config.toml
arch = "densenet"
model = "masked image model"
dataset = "telescope images of galaxies (Galaxy Zoo DECaLS)"
train_examples = 88335
image_size = 48
crop_scale_min = 0.7
horizontal_flip = true
translate = 0.06
method = "simmim"
mask_ratio = 0.5
loss = "l1"
norm = "batchnorm"
hidden_act = "relu"
depths = [7, 14, 14]
kernel_size = 3
stem = "single"
growth_rate = 32
init = "xavier_uniform"
optimizer = "adamw"
learning_rate = 0.0027
beta1 = 0.9
beta2 = 0.98
eps = 1e-08
max_grad_norm = 1.0
max_steps = 5400
batch_size = 512
epochs = 31.3
lr_schedule = "step"
warmup_steps = 540
weight_decay = 0.1
Rows from block 31, named by matrix and row number. Each number is 500 + 50 x the weight over its row's rms, rounded and kept within 0 to 999. All counts start at 0. Numbers have three digits each. After the name is the row's rms in percent of the matrix's.
# conv1: bottleneck pointwise conv (model.blocks.33.conv1.weight, 128x608x1x1), inputs 488-607
conv1.9 101:453448549466513484472520507479477500501434501481513490511476542587513555578467474501426331470505461450482488527460514438439597518445507453527442565477501539462453514383486600519450555479443512520572556474500459594528505583555557386473520459544546381457499490502493515464475457458472453554536444470469471470551501496475428534454489554523529524488458480487470531
conv1.10 105:536511492502549554562487458412540463408518517536481486589503524457323463508509493521484531513441504502455536406490479487503478488512460502483508414495548462398489501431489473531483436494487488532582504500511490353532430459451558490510464481551486518487498467538500533526515487499476545656347476491485585516511545423480486555501478644475454516503569500481518378
conv1.11 110:608533411512444623488520551291527527275555516500490500422495470529524473504489532499535518654482488474608487437490474466505428494503472463520528480534476477480508498335508473525486439517491487533484509476448485478529451529474493498506490475500459482500484543484567486494530548513463483496504427510388491516494411456431474401514465513428498463466488487393474432
conv1.12 100:480528507560497507548487434517485445522526531559492560511523542431454486529545548576500582527498541543480534470533541482557438521463531541454530403498548454530515504511484611496541480541533510518574491511501533574560441511539495519566530515502511503516585512544511517580539532526497582479515500535410547539509539541518499548499544465549509469539530520504567438
conv1.13 105:604582400561540549526595561319557514340555584569491551443555525487580512469547572539582536648520549548561550398541542553569446487492532538404596498557490473446517522257478475495535376501511518457462482535504496450485551469475471530494461483502468518518535446539478470553554552559545559570458469542459561555535494454496553492479519524522496467543539556475531425
conv1.14 105:489499433498507551413557485478582531491564573511472492499502453489433515558498484476529472493448474485511513580501532511435381588367443469522464517520538490587480423380438414495474442495450490457459545496523475565526539636570455490447559449451496444484474575521420493489536491470454323514580393498676443480547335505550539491411498540383542474535438549462553425
conv1.15 074:443626518637564583593520501507502531523634584698473616520568595478489526486581666599542467522511537657452696544629542597611542603490502492513610539572515544501636465522488531459519470527519493460529518522522484526503552535472518511554472465462505464465518535525489503717659641671583702552474606697478557643544627502640658509504650536551598534637689578542662496
conv1.16 105:544465496470440451519469524535553464474515445514396496543462478558567503461515491524488526549537465508453511475485537490517540477506484525482465446460522418588489568465497479537513564532525439502435461468493553488597490489557555420539462541548545459475555495501538515517473462474501550476556629476537472468490435531506525476453490512422509492511536483474594399
conv1.17 104:553528554480458509523505388544683527539536536528447516582464527456588438547479507507481569560458463485379524467496458496542499351432525446483444448521529419424488609577439480466524593498505556500500535494498499492526495434481557420480463509499528476487511448460510522522517482537557512618496480504415464526449488497435471495539475541472475506494517465479473509
conv1.18 090:538573527581520492542559533588444494538568548612512591632592588458485506520559592557568458594479570541470554444606537522533537496474474489433541435566654494441531548542494582485558463541510494596469476515542533510449399397534570482540480488499476504481527487516487520607540578592578552610433516551396556561513528486521586505529520528506511558552566534507567485
conv1.19 096:499536514588443524546505469475459516579563549591497557482527618501423518516593545545512415558512507544440548496584532523556557521505372391432520525519504558485563476582508550500527489563506528622469497562497539486402442540466497400553469492462493449482532515516490523584578587583623547531466572593512535550556495558589536466554566601497551579532557562527548517
conv1.20 106:537541493582492432573444504612507550544527530555646578492591545403572610504512569535534573486409530556471547434546480515541502475583565474532531582573535471487519475647528486481513494508514456469440522549550496465475506473440408483505444511458477525462521565490456512589550532533536531532519516569530531532454492502560507492448571473522544518553548571530524565
conv1.21 106:515522488508477579525507587484563606534547504518537504491541563574530546454498486502517460486376514517427504516492500485434453418474455503503552383503481415454496494496533461508506510504500455442430467504546525466487574500524459521520493512421485495482528542509443487492491518521491504483607427525792525511441572458642565463360549473498539466533573555510597591
conv1.22 101:542579435559415500514540520517605511550541535585475546563523578558527498569541567556528472508512535554463561423586537621555423544475387513571559408527545440562566478423484452577561499527529503488449530491538540503486523498585478488545586466486523477518525531563507543525536579562512579496528443576478491591525482526511574516448550487526543552606555552498538418
conv1.23 102:498499472516484497531476564444419495372556515559532525315516543462558481500530526502541560736544502493604522428505528525516495495431508544496527519503260495482504393622481467467501468454453498497504527515493458459607508509514491510450548464450514477504482550480488519530519507501513569468459482506519497549457491497537510452480473563488464468516495524432527475
conv1.24 084:490673571600528559592507467521573514531624591674477632513608629468478533544616676617593529547459579609498673501635583616621527557532504464539618558589486519479582493525528464481546477563506493417579486463524509507496522469509538542528471454526481473501560521501464522692655612666633675529492548681537543660534566531642580536529591561581532490657608600483601483
conv1.25 086:494593550544510445552501380509468523563614617586470587484552540466469517464518571564520571565551500573525594564538472517539532493490463489534578566523547513524551545492448505445478462534492524442568484506436519559437477510467464449518446480518498455456523536504443513600550567599515569532485533569514541573540501458588604500538525487533484475588533512453570443
conv1.26 095:533467472513507520537511535560505608557482463464487529484553560542406500520514500524459514454512530549476527536486524472470580440496464522630446526450507562572492537514512520463498459508504467430470520424487523469556514571471495464501585506529470437518539559482487508512480482483488509501576676506559491479554503419651438549467546503458535500505491567490634455
conv1.27 105:552510453504481546496496452510586533458458476543527493532502528546491466527496504506419454477378470508451507476464461477457443455470451465554416510517541516450536549330539472434558543526496455472429477538539518524490459501463506513492423546538468512494517514532425492537489513497524507543483525514458488505511450474510533479487512604469481447475480556472507589
conv1.28 086:575597521633473446572459527550522503504601550606524610570586614577500508492567589609512464538476485566501574443597546569548547525524394472537542483562602417448576562558490521496541457564537522521515519514513533503534418450528579526524534499514451499480561564512482517592551562612562601555428537580399562612510561520563567503489531518495513528578594561479564428
conv1.29 096:532530536504488468460554497525537583508513510487525491550532545651644535527533475536531515551576519481496524609556503578509522489524504528590488555518567499566507634319511515522480549517504536532523475506479513507419532529557567414475501507543565407483492533489521574530505537511516537515590557471468516531489540621480509468588546497517519525573545488530475502
conv1.30 107:511452585493560637587488455585533523583462509500500463541559529421492614499495496475473488453509376480479479466503493494471523479507430475555501512496568518430492539642568589490502585522506506474453515520583481590544456535501551560498450499448509556499499561482489468488498470519489512471558507494517503488502466530562458529507560495476510426495540532472518488
conv1.31 100:484533596558495450544471442542492490625592551544505558382549539545442530501554556560531445449442527544412518514521507553475366555358413475514515477548423432442540321581500509498515424536509508420472531483511504533558493567576519575496629520458510540501534509556506502575554532559530506525620476551718498538504520509618569547343544573534557465568533569554623463
conv1.32 093:484566589570590523572500445554531643572563532627537610518566600512407521594567580577546479585519606628527627583615591560581542524521493546561572470537552481487549584449537582571531538573574540568551492554504563589479425488619540495539609584530542532568618526550523532642575572577604619532445561591462572580565563477574583493506544518590507576584592558526609492
conv1.33 100:497562435564513546572547551491444547529561561610506558397575600491503554481588572577559578584441559551538586501611561534562430549524459469469544408553426525565578406591493594531492538521492463529474492473571465606488447608577555460507603482508483428512528540512533547605584578581608587534479549603580592590600527541573595505630617579576581537573571550501622457
conv1.34 089:349479605454464429441513438572332520627484444455490438375455459386554484507496458429495613451462468481539465507468433446459564520483509511546454562490397484491471419678478481488463498462434402490528583459444466486505465563516542538445524453509486477468467513527494519467488473481481496583445494461482481456493494503462450564546490471458503523478465495491462430
conv1.35 099:542409646440596491443535567612578588552482417441549464562452469629511476477470458448460543532512528465582481571467508472527554496623557538585463537454521525512499592515504448483460467465466437459514541446496476425433471522474540433476580498543405471513470551508447504430459475454443480531371532464446514444489523509407566534505492548489510509392461506451440480
conv1.36 106:532515458537482482507449536541525439472543479520539534544519508557584516501512534545530596605592522517473512451531533562497563567511478538555537460511494474466542571508505510537536475536541493498509471499498537516537554496509465558518553498508473519519550482549519568533521508500484499459533480505462511501460471463502517507390501370542519456543482511477550443
conv1.37 069:470630489613562560570509518479497529510634593727488640489636650479488566491578642652548463551490532677472694475612640559623511548485454457541545545610470497463598497485477550514495477527538487518517496483569516537471537518513544558561495507477466528500530527474463539717607661670603694499500646687496612705491635532667618523586631521584554526659643604532631491
conv1.38 106:573505521466509608559473380467607527396502463557487509573494488555423484600533490504507419538558420505533498526483496478526526482496430491514495523489561494516520551420478507490511501488486572506395606559471495501408462466366518527487472453446623492454478454504436512500490473527441523626505469510403526493567481487486496520493473600525450461495483478486495496
conv1.39 115:599499446534516608467535551385486527292529488528454516411519435456522532527493509508527536738515499519613478479497497517526475556470480486457470468498440516467491588370507457503487451481498481497443487514433505464528527505443430525488519448460513514494462480482534455507510515489459432460443472492446504509462409492487506474511438494441459467490455422478459450
conv1.40 108:462512445522476482504587412478528515557537523488503503529519553560357444565527502465480551401531453523461496497505481448471462481454480456453419488502468404538481469520458463489493508526492488506480467488403481448438433483495479448510506497470508498487510448487526495504462475496486457390486534505440469483468420477500505423470498495477461499465484453512515453
conv1.41 105:513533568487460408510500487649490508558476468541467548529486529539534527491460518539503456464440402528433529538499526517572534544508473557531452507476568474536496567732426499559503503516458476425506528435506463570528490513616564499480542420545467461489533521493489537486542506512460446605498355534389499547513388487356555642525516480484510471495513481470478427
conv1.42 110:582523474504568564571509604330528521329566444496515492490591440520480527405521464455532470538396466490557462504488476457435463413567432493458512416483549468556479624302539473457468497478500435393429498486481492409485471502513493589521514495554520550528474573506502491509505502541500569520521511495626517477503476464558571537402510569514521497496560533452552505
conv1.43 109:534495413508496423480610604501464478493508533516456532483499487400502518532500492526540508387424559501468519446521535512484436524446515473494495549499531540493472488429491483520467525469506476565559478513593465542442555589527441578503560472523394523480507556500452541495494531509522469561425461485535534477443510498487470540491539493522492508517454545541485513
conv1.44 104:481533482527498597461544580507470536528499471519500485544544472498539529492478504473509513455463503501426471549503505472523398406542474519500514394475503462482501490498548461527504514520462485468450471450508482467511536558496524537493433513518428538513511542499483490472482580559453492474485447490487518481495501438525479500575493431501497461476509473477495451
conv1.45 113:499516572520522596449568452402582555437543504521567524526482524516523503473498493512556613534561574493518511563481460460464515461387491536490558559496511456549532547478450481526500511544540534419432479506525488578427579478590542556516563483426579568479546492537480550527501507480476429552580288509728506553560470432602442510342500416518432443541468485438552443
conv1.46 100:510615529583463594543516440613536540528589598618507602490580638449377538558609586568544431597484536556366583498571554548546568509488420418489500516543500531548557548496464548500578481523478538578470492557501535519475498510487517469514519462449501488493570520576473521597600581604615568620459556570477510544549524552554590483578576618522552541562527555487591510
conv1.47 112:582543606536492535527371393574581518578536483569509548552511526477504510440486524502452405503467421472414542457467465473493534477464456423520428441497559418441513477595447477461517388488469459437468539443451506426546508505557540495491572545451475481499505460526439524526501502477467466517638441541609481507486500456507515520368436564422492507529478520440522541
conv1.48 079:540601491636511581600533483509558536467545633653523638562645613531528542493617619570547477543470523645534615527635540596653556465577425479488580480574589569550553602479473459460520445518540468414525501500505477445476487517513546544546432502472439456527510571482453525682586632628565609528501534632507556643527582510635633520445616494525539505667620579465612474
conv1.49 104:482476522532533480584519493518493434547592530495479487505502534426290524395486504514444575414415510462453465454488454456557461530501430409575469431501536537471517501631509427419481390479481474536491527495462444455536494513412480529506441434547465414442471543508440504447463485521481481547175498477507573490521544434397584446507502560489477475440571462450545468
conv1.50 096:565579579599521459594524540599561559585595568606530571568580584471522580540539555533614457579512589546545570543588587586501535526540565594571575523550554493511579584451449494466480499508438481444581539475533487557500538536596549479447509490490508462472476495507461537606606579569535606544590561570614609550527610581567565473580584521561589557625579575533611613
conv1.51 103:486525418496452421500516466488546396519499545509479523488472542425506487576490489504502487365463525505479499439558480565437398483449386487482514450486413464498486346515460475540498473498530570507465531524573509563415483500566511490494506509467612452522487559535528531471502549493475541511459344477395484568520508567384510477597448586554458469500497512440427377
conv1.52 076:543620540674560538602525550558544562489646650700501635558624647513455545480593616617563441599512514622465683508632610571626588580499478463488604538572597504421613603521501528530522478518559499487518542494528512498501512487525538527579510514529480484545571531532490511692622665616609686541450564669485613665531597543639581514564619493565550539659648619490631476
conv1.53 103:517531456559552645493550516339520513377567551529501512474502486461428513526551532539557546527447498545559535371512560504563471547487473378518572510546493510417540522324490461523527439517541578520541528470463498535541528491407408572521521458455418560500515494488478455521537532516511469520473437539535477528529443467520519512501501421469461479516506509470499396
conv1.54 102:530503567541483480525511442600556569499510536511564515610515621536454536580563514570536476571534558516498530571583524495471580548503523468502485538519616529555550623307532595551469500526504499569513548476504490515499375578560489446472590489500525443495479535531498573516528556493569519519541550520582545519556501526574544538557540566528595582529501555541573577
conv1.55 107:613536422528451469431577626362537557341536492528507525458538530567650522414456524525596441619388534496502495490495452456548497413503535597491515484482490449508504619335429461496478494501499449418494502496545476518536495519543460562528476411463474495527505505490495461518504517506472531531551265518559597525473532450410504549489520452510515466485521533543389502
conv1.56 110:494540489504435543540513352550509405545537543533487516464511518411493490501519543557534546471509513554501547547546502491517543484479522533456553608546540444491544474544498507490502508505491541515486513524503474511405487436487449488526455478364551496510524454491527479567530513534504571531521531562514520554504537524536548438501530523592504512551557530547550480
conv1.57 078:462664546628484601601521478445548520527631646723482655533630633457455531485613661583550550537440493644505651516625575553598519571514477457463591487595477491482594395547437538486521478528516528467472550490462538485550472559488529517554516465490431506477532498522443506650660603646574647555455565683528551656546562518628653511546570548570553513657639574511596467
conv1.58 104:519591527583454534570510439518546520557612595644463620486620483413555533511560591556551615484470461607550601509600522542559521504509490438534524566594530471444582428607503457531524464505497498547507520467509536486481523472404468593514426468425431540531524506504435499595604605616536596613440511604521574610576526497558583531526553566539499519610534529464558549
conv1.59 113:416533502528446524494582465488449522500553564529534551571523498565389484543524538509541485405561578521356508539528525515507499470459626518497526564499587424441520521414462433494481449517490560490566501461437476476477595484489502506523452469468488493527508469466490505502516560519505472492493503507526552535471492454515522442573523391467508470500530466519503475
conv1.60 108:632504483495473631520567490256575468266494546529437503422517528567435488546540505535563578692565536530625532463488496527521430499508503479458564468543505495499544550303414463519478442518509496490437511487485517478509469496507461516502492454437508483501499460502523535538535485499483521554416440507398484502520426504471493477463455489481487434500479488462513427
conv1.61 107:545510473479447487504471423475497536520443500496519514501495521475537546539495486477392363534533484482399517513482491462420547436539439388461332494451494485568487497481527551507486499484457432505517521476466487440407501568528551376500554529510452386484469527500469523526492553474578499525632634497425421464525442568569422482707567600448571547531443524560474533
conv1.62 092:578601539594514524582517462611562518562601577622544603539568608492540530513589582569526512575378531583518606453633573564569565525437506487540531506527561533489578609559467534597530534512498478519483488481502531496466527516469518461494497507476527495461501502475498541593596602581593597576561560617576564584507573545639572527557568584527568559652606577550636529
conv1.63 109:498560527553551478536495541542498533508507598556542582524513523473553466444537558559517513472467506514475579437545544541541490488469574502528526621536528507486533513428469424474513451525496461455457460486545470473548466562509418537534434455429375483495524479487432483545551529536538574512565528548539518584501453545521535488460550463522580535553574555517541485
conv1.64 074:503632496649517576619501453476555534548635600717504652533623642483465592532596695657597492551513517656467685503630609587590500580475475491537563565581537504472638451561522516543550526522507525479551546487528524524489513540519508576576569507535479523512533511514488497684609634667632662503510588665553566691532594518666638511543590545552614499659641598503658504
conv1.65 082:546596505613520494604501526588502483599652587666514624477648642502512570525615638626567592589481575616545658522644563587597541554508491525549584517567550500505595525565485545514539511534511510503584490527514494599473475541586542500534562549516491501504544511473514546661626665658600704509511521660515629614514592506638645542551597565603587503644603597538611483
conv1.66 113:549501354508424468497513492379526505406485528518506499426544512569499504558466509518435351559473391483461509446491515468414351497395346371413401425468451442462525386262475548527496519512464512484464492525485498568513449545547495441485522490498527441489500502530435477493504505510505442561609482513471458493504445488508417505530512617449530481494431515472456468
conv1.67 107:555556515512498514522477446518528453557574580539468555509518516477443434553578567525513509539379471521551559471540483550508561467431511423601535598537564509442524597503483470538531451529499548517431500489426490450460512465433393494538445448425486509509506497511468487550566545532529574630550504551534558548557491485547527541553513555510487471537520495490548462
conv1.68 099:539461470432398489431518502512496479546441506462488417502448487503647519511492436425439491466565484442452436501446453460411453387542483497446376556411526475607418483498466501482439426463440439480453505443526458497446504542572503376448503430474508410439452473450461530433444515452449462544588520409474505428491494560412442459693462564494474503442482467470450535
conv1.69 107:440565487527442494536474493527383451581552604564481560304501504434561569523508539543513611426406512488506526435461494521515400551447534490530562572579268559532544263683515515508469525486496474501523502488535494554543471559556482514468535481469505457530457446481500516580553499542512533572545542550551561534552550565586550571592535612531539526564506565541529617
conv1.70 108:579523474513434454486548518372554542356499511544494552484527510509623526438490521543512556675488502530537544549507499519555493568407568531466519549502461468450544581363479503514511533532482484415473515485557531550468455446608603448495506485501491419486507469536525507562516494505491449577448379532343498554515447507438523513480483443456470462526509495483509558
conv1.71 096:575549474526460541577506382572555525549555570572573576629546603480404555568611577553539564556475583554499586521626501507537583519575523486516526546537583469534534529435469529536525458523509483618443499487486512491440517498554525438523475531510541447482554586472517542585551589581582576581486554584564549560585518513557586462563570574487544569598526523548568521
conv1.72 099:631537483505510652504534442336606501292560471505468499561496560481366527503556503521517541582515518491509520467546469461511508484454433455489492504485549528555489701285508481538505466512502452476489494466418516440526456490451537541505474480507525491466506445536484497512535503521473462568472478521442484485508467473489552528507481529428449435496475482444514451
conv1.73 086:612621498631527519580475420503506491494650628649501612582585628569405535521591635600529467621495491581546632508621541542585503504503442437501600477588630439479581596488500500515564475569527485481565498513522519515502466466467587542549476477518463528486579562536499534651588589657566613514468541619411576619506523509565606530494547519521543511640577577516628454
conv1.74 095:648491569499525585541508443476675529373521504502436499670501535500499527565467503509453566635561454476536484548501435467519559453499480476620475564505632497495489697398497540487497528483491515535507574440506466468542485490513547536514525526545485477487488525515482506497526466506527477718524444502465478491501461441496465587519510532409505528508498532496485425
conv1.75 093:513593523581477460547467421513532537548606576666510609546597540489467536497569589584571466500432513610556590538568570549522480531468440463532589508593512405416591429596533505490541462553510438410510527468532499515555421438452513636507462502490491586487528503528514506611615566621604592523399518628515511603536542473572614526484603550533555525607575586499620491
conv1.76 105:452471452498545625528521514528545481557484481522404481521463497501447422577504476480487472494499440516513506528490481481510533464478429514495471493500501508536482489460514496452458523498503584458451632533476465482532516503268374592497529453447613567504467480521454521492504472502417531535584522469537482454572519511480483537504467624527505491535495482546524465
conv1.77 101:453549458530445449501532500558370424602537549580455570305525521438519515453505564522545562483427517511471554443516538495541462564532522544540552507524396493575521316607456447493491508481476504451562470462558465576532511528544528478455475488467444491495478509498478521569570527564525558601589590557563570552553590605547575521616555601536553506592534544516556628
conv1.78 097:501526569565523570524546594490678467488556558590465557566546557649556479420510560553539507603681488611651554587537568544527487522628478471601520534553592559520570639326495428487481495471503508533532539495522514521522519544449491501499509462539492509515501568518490483590573584546506581540492528574546555554501567486538549550456568450553525508590535546568551557
conv1.79 108:593521506536541613517488497348591477328507527527423501582544511455488507534471515544433514583483412510471507460499493437474404462505462435502478499523522537451494614346451486516509417487497528512555591488474527503540502533514534546536465502549444482537510516518473507506512505529503478648531332516388507568499482422406478629464485550462491492520514510484408491
conv1.80 097:510481587467505428460542499561531542482457484497493473508458537483622558559451474484492322558545462443360479557488451475455564522478511502633367555505528482482467563410488482511498557442478543548442570505577476542496489469516578443464509493497543408478468482488451527434443459467474415633536445471488412461508468535485470563536512583443520488462469501460498502
conv1.81 069:460609560614531563590496511507542508539592602698510631499581594482503530537624656677592463540512526675477686537638584615583514546482453491498635527625520516450595541493494541533518514572497455485527545534513526531488517485485552564532527499477516508484556496452499522665631655696653679490515581704516627641543655536671627507587637547581587493636627645519657477
conv1.82 107:442467451511633602492516424380540549469498484477520497612492499602358461486495496465523533287542519499454492515521505515463378498480506522505497494499604444524510503372433475487495495463470543424441489537469477538460522499493431531483503473467535534469458450510530511466472488471453471379438436491553487469448462415511517441390493362499473531480476471493531400
conv1.83 092:503469566499530428501386358640523527622543403526450494538466499409458469501533517473479472505422470494562520485515509519453560586519438486566534558513549449500491575591504517563509486458486495525519561488464479505448443389523613507480460484458488518507475543535399476488479533511464499561473434516451481511517460482463455556501504477454464506474469482482503475
conv1.84 086:468626549631494540558440452551483538598614609709491614481589633416505538436588652598547517534428501614459642470589568549588462551491490402526572520610435507402622379722475506498536517563492486443560487476475542530543509508496547550543492511484480520503518515503464541673654628660549652594428484678468520641537544502604596548515590604523546485661571556481618533
conv1.85 116:524510444539436535537462414381479543425505501559504540402521513548420479488521523536428412430434423498471516493478518441455329538422423374417414467484433408464539364323477422473486444477467479462544444478470459414444467483472453483507564489441488478472445431519463508503510497523547414561615591524482461500521384550502490494518492626376515488504466477480501472
conv1.86 108:552534380520455419476519509427497447450547502514486488515485495446569488543473521511536564446467524464478530456507506508513457426530526581341448546463501365477506493443451491523486522478481513474504535466532487503462487490572520439493469422489442417513485474500510538486471522518530507540532450483382583542492575541398500458679485500568515515517528499446426452
conv1.87 092:495627527593482448581543534502513523515604603657499619566611598502596543533609605610661545521470638597446607500610569599598481501472507573514672512570503425460622431518528516514531481504521506527511536495558462462532562527502499502522484460500551508456487513443521531618579582600628617521538588625582536649507568579631622497498570491556581571678579628578645514
conv1.88 091:530607481606562467581502536551441524517565579627542612580594604518503561507597578566525510557475530598561604513589539553606550523534468475475583524562518494450552482452532495514523454505512466456598471497546527596459511505548623494542460489521443500544536553521489529621561618615577615547478515628486578595507566545596554472521570557581566526637610607515600471
conv1.89 119:580500527509609603513603536434622554428501446488482543662502525602440493541531511529515628543557560497612515526529540520510544506511536531525573453512590507577515592361552464484476602492510469496545518521482516516494516523537484504492514516561516526491496477524587507500517496502478519315418503520488522521462487546519500435460498352521507503554533486497531422
conv1.90 104:475535436554508489504465456601547486536556538551491539530556455416568514526524547502512505514451516507431531510542515492495510428492485499604513551513555483462494526454483470491495498477502536519468495516495494465498475459504480490501420473468523530454509551487496509532522551541506529650537526532490529557552500529512558474537526600484483511545503527495538502
conv1.91 101:556630514583521539595494551474523496516623564643501609504616597510480525510604618617611579641482567589568614500625609624555485572448495519390563406562382533465574444589533529579554568526521505527436483468564533520520478562537505530523570481505498543549543519500503562639611603601614587493434548624489567596556491588601650507531605511550592549613551584517629542
conv1.92 112:627460522454451532429503395591569512574484533468539457539426527471451463512505437472461581530475498448475448466460461451435518469539464440504417537409510524563459525570383510504489474444453492519472535515461467491497521539469448439447529433438478461461475514480379482484451450424480447650456413444529405438537376360457458555435465544407476530438379455468438568
conv1.93 110:503530593501481395505499430495581549482567499557476494540507493501493510479472502513507401530467458481450486461518463477477488424410476437601467437475485409445481459548474425502494440506488468433520561512452495493535521412553606501525410488500529509495518553455486485492473502502533451626468533486387543499536463523487545583587515599294520452504550490475489487
conv1.94 101:553530607544534472541487500525555614512484477518628541537509511586529517522480492508483506565501557486586518566529501489488620562505543497558477632479521526521511596532454480485494497485487422524515576514485468490467496534455529461460554488529542419464467556479433530525476545502515486592390561497419486511527485515443476540517511598478504526509516534546483505
conv1.95 108:457515458503398493508535449509504390550480547501484518452487513445487436500493494513462548452530501508473501520495474503457503458416554557423489556496460546509513434544512541452479515520510519569427439468511482543496446494495519456472434485448532487536506461487513489512509492482490528521545519508520553510526621565480514499512483567581481494528522478537526470
conv1.96 106:505490619495474443516456457538578456495560484556394484537462542428531543546490489528501487522503444497527508458546476518491507534450485439569499547544443454373497477561433575525495500528498534540462522480532499521479461446547551437518517490475470509468505520496470519433505439534528470592462391523423385484491371486488504614423521476415523486493458561444510461
conv1.97 077:531628485622555569600482500501564515468637592735525665589591659459436534513601640606539448561505506664435679495603545517608608545515441447550609544620586517417605597522473530472558460504516479497534509521481482529484516461485552538543455455516506519501497489488477549673649597662600624538453510670461602662494581488598614494515559508592584543661625549470610453
conv1.98 100:460464452480589555502396382466555567576522428475566509466491471504432537494470473453444426471433446475469457548455456445430515514406486421570435518485523414487464468458455473428474561480444461411435538486424472442515492508527521471474547497497503461441487486498429507514480453482450452500651498493562476466507425460532517453378459583498482494506454512508489557
conv1.99 106:546483400487456482514480565381442479350495502483523506323512471513556516458474481482519558772603479478670497496468505489509590530401547505514529519460304514445483475569531563506505551488495510505498506517529498472520496500535503537490520464483500493512550529510558495500470487499458479413422489490486477478456448427488495424450453432499455517501483498464499497
conv1.100 103:442478464489472511540483416513507433623482544484425512504458489480496515480469501481509495438532500574521493548518477487454496543537571559497474531542468489505473454511458467481455540475471464499439460474506474518488502470467479562483465420451485493489489493494486481524518462472383495579578483471590459485532494444534492542469497479500500493542517495482505598
conv1.101 079:540657539593551450564440368592564562511625615709529647571605710496399533493656602598583504528484518628455646530629516572569569489516542437539547508545586438481599594525503563532514501538544480567511562481502544502479451533459532492556519507543493501498514597503524485664601646625670623557509513675539577651569560526674639513579595496547570473656617615504596541
conv1.102 082:493637523621586548557478457527509520527604572740495672477633648475452510499555663630538455596457543650472637540621565589588562535494459459537597495577558485471638611539514518483534475519486464467541508514496516512481495505497560534508466461545511498490537501482496558667625616665597659557485558684485592627515557499601675490521592513574554505672647586516636470
conv1.103 108:408515448506596519456586440452516598512515495513546513572519531630409501540511483490528506198506496525462503572542485509506456478531544556511516455472611430564505506426460436475493453485499487494527527505430495458417506460436472503504501460485526525485458479563521533478473532486451502359573483526517500504470482526542495422494478400498467504523504464475490445
conv1.104 086:474594502595534475540455478597505553584611549651482602508600584520692492472584618582552410599479491554408584492566536570539551485495479478519531596532485396407572475610496473512519509525530506542547530529446495464527470458474568571514478521492489547471537510486536502602572596622585612598569560617458454587521495573584577558589553584546523478593535577498602480
conv1.105 089:491592527625503534550435447537405496595618634636512648386599594468511527480575602612544551541489490578511626453602567587577518592508481432519576543602393499466590450683470469499536481519524506461485516521455493542527480546515494540522528493557490530522544519545479507635574599628506630548442519593463512626537538513600587517527562603548550496594585586461597507
conv1.106 074:466623509644516538624475455525508497523628614719512652531650614437476537504588684653584473517430543658488691507599541595606540562519467451488552551608490469484609540500515526486503463500520499492528554487530516495486478490521514529540495456519487488526530518510472493735646639708631693510515588713461580644510570502620657519526594516590609496684665625508647493
conv1.107 104:512567427556415423442561539452490459462499517536506530517529546465529603457564535505650447404449554492480529427515506519488391545458515518472536471511506467449495431373537613489498501502506565447527488538546487635505522512581448559462544452497504648476456491532529470499530475535493411476435350513529454524432449396472437587351532367516499525420467529463440413
conv1.108 109:584532411508492503427495586360567519414485547510468519458516580493600386518529513535507512540428509485556501539479500487493520463546480491590516529517518500567530611345466444476482539490461425509502514476499495495495561595507477494506515456543437361535484582467474528499487620519483570554472457492461605479547555392426486452628484521525505477428520452453393505
conv1.109 095:523560522604509516573518528557559523515536621614515604548590586510511472512585584583620521532554578607575625567618541610564523497573484545561539481512548528536575603471479465468506465484469459450515538463548512530523525508467547453523412489500485460511499556466501528586584560576532654544477510603538526577561604515618563519494615497536514501616545582520562452
conv1.110 092:504586508569560492563538541471585536472564518587559566558604596464488547571546568611583506523472626562514609489610599586552521467471486498529548504539564483427536518493548583565552514511545532579526505557481567555460403501577533472534653550519563530529552520478534518640573579592620637569460580587415591603528545528562606482530587529557518593552588627586585472
conv1.111 075:488660563682525527603512516490518501532630602723528672516633638530502529521640647658577476529484515606459684520630521623587536603520494440505590527570495503495608485553484535498548489545507473511548512500533486506520509492509533567549560489477510521509504513530520583664613677691634686539497620676510622630497623527599640515584652555557571524651629638493676480
conv1.112 113:446526404494447499523447463460384449450515526497496506268484490483471463551492474496452509738564419500561509440484475474454479498417467415456503530496268536519507328573472486504482549483464517514401445548415477520437495444493472493490515460395505447499485426502538491497524512498487495502528533523507481489517469443521514483515452533475497465514478482484490539
conv1.113 099:572543454531440517486458427581530519559551587555481531535527559581550526503581541540448468486456470510405526495529488527513550448595458395457471513520566513531516476507459466480488465489494438450491474423522458493512531574526501481492462522554441409488493528502441498535521549531538513508599478518601509529452475519509503438523501497473505486554505516481509511
conv1.114 104:497528539511515535523487548551551518642584526503479472489492666516473480460518505508467411293401440468404504454490474475431381446493465422550420398500452462493516409699499342464518466483529397513400526445449469456551533478447489549469466470473462537444493549500491494528528463512470515563499536519516485478445571529490619528432460570515498455448557516461565507
conv1.115 114:483502457501572528494548489431582559418522510516538504618507519609511505538507488494513444478560504542512528573530518472506476517588520539516499502501693436500524624132417469480459551465467502487506528488489481548436517463508504498462485426499526501484451506504459510512515530493449493454562507491530531474470520525492492425485485534522505583524475496505525528
conv1.116 113:620513472523500621516539514342580509298504552521435517462505538538446441522498505533501491658549406506634517471516478451513508474458445443411483526499488530550521591388487541512521532504523537522405533486437505463457459493496461459497544504468569454547544425530556537506534485526492518444584529494509479494482465504561493462482527555536481529506486514438544398
conv1.117 099:667490517462500548509527543583564519453521495480526482554521445572544523575466442466500476663479500450489458499463489519467606462550505460510464522451562533511446697553495458497462583475487506421515522460494478603521468562547564502479529547557454485488468521489487523471489481469507447568629440488557436433462404541548372561419504509465594469499497550505479530
conv1.118 104:400519487514501519530480355538517533574534511560485524509485525446456557506541522528525607525470452551508543573537486511517531549458527512507513616511500480468535478518509541493512576524504494536488489558455497581344482432513536505515465484443514494508544490483464474576516545522481528491470495553432538556521478482533514453505499435548456487564530452474542599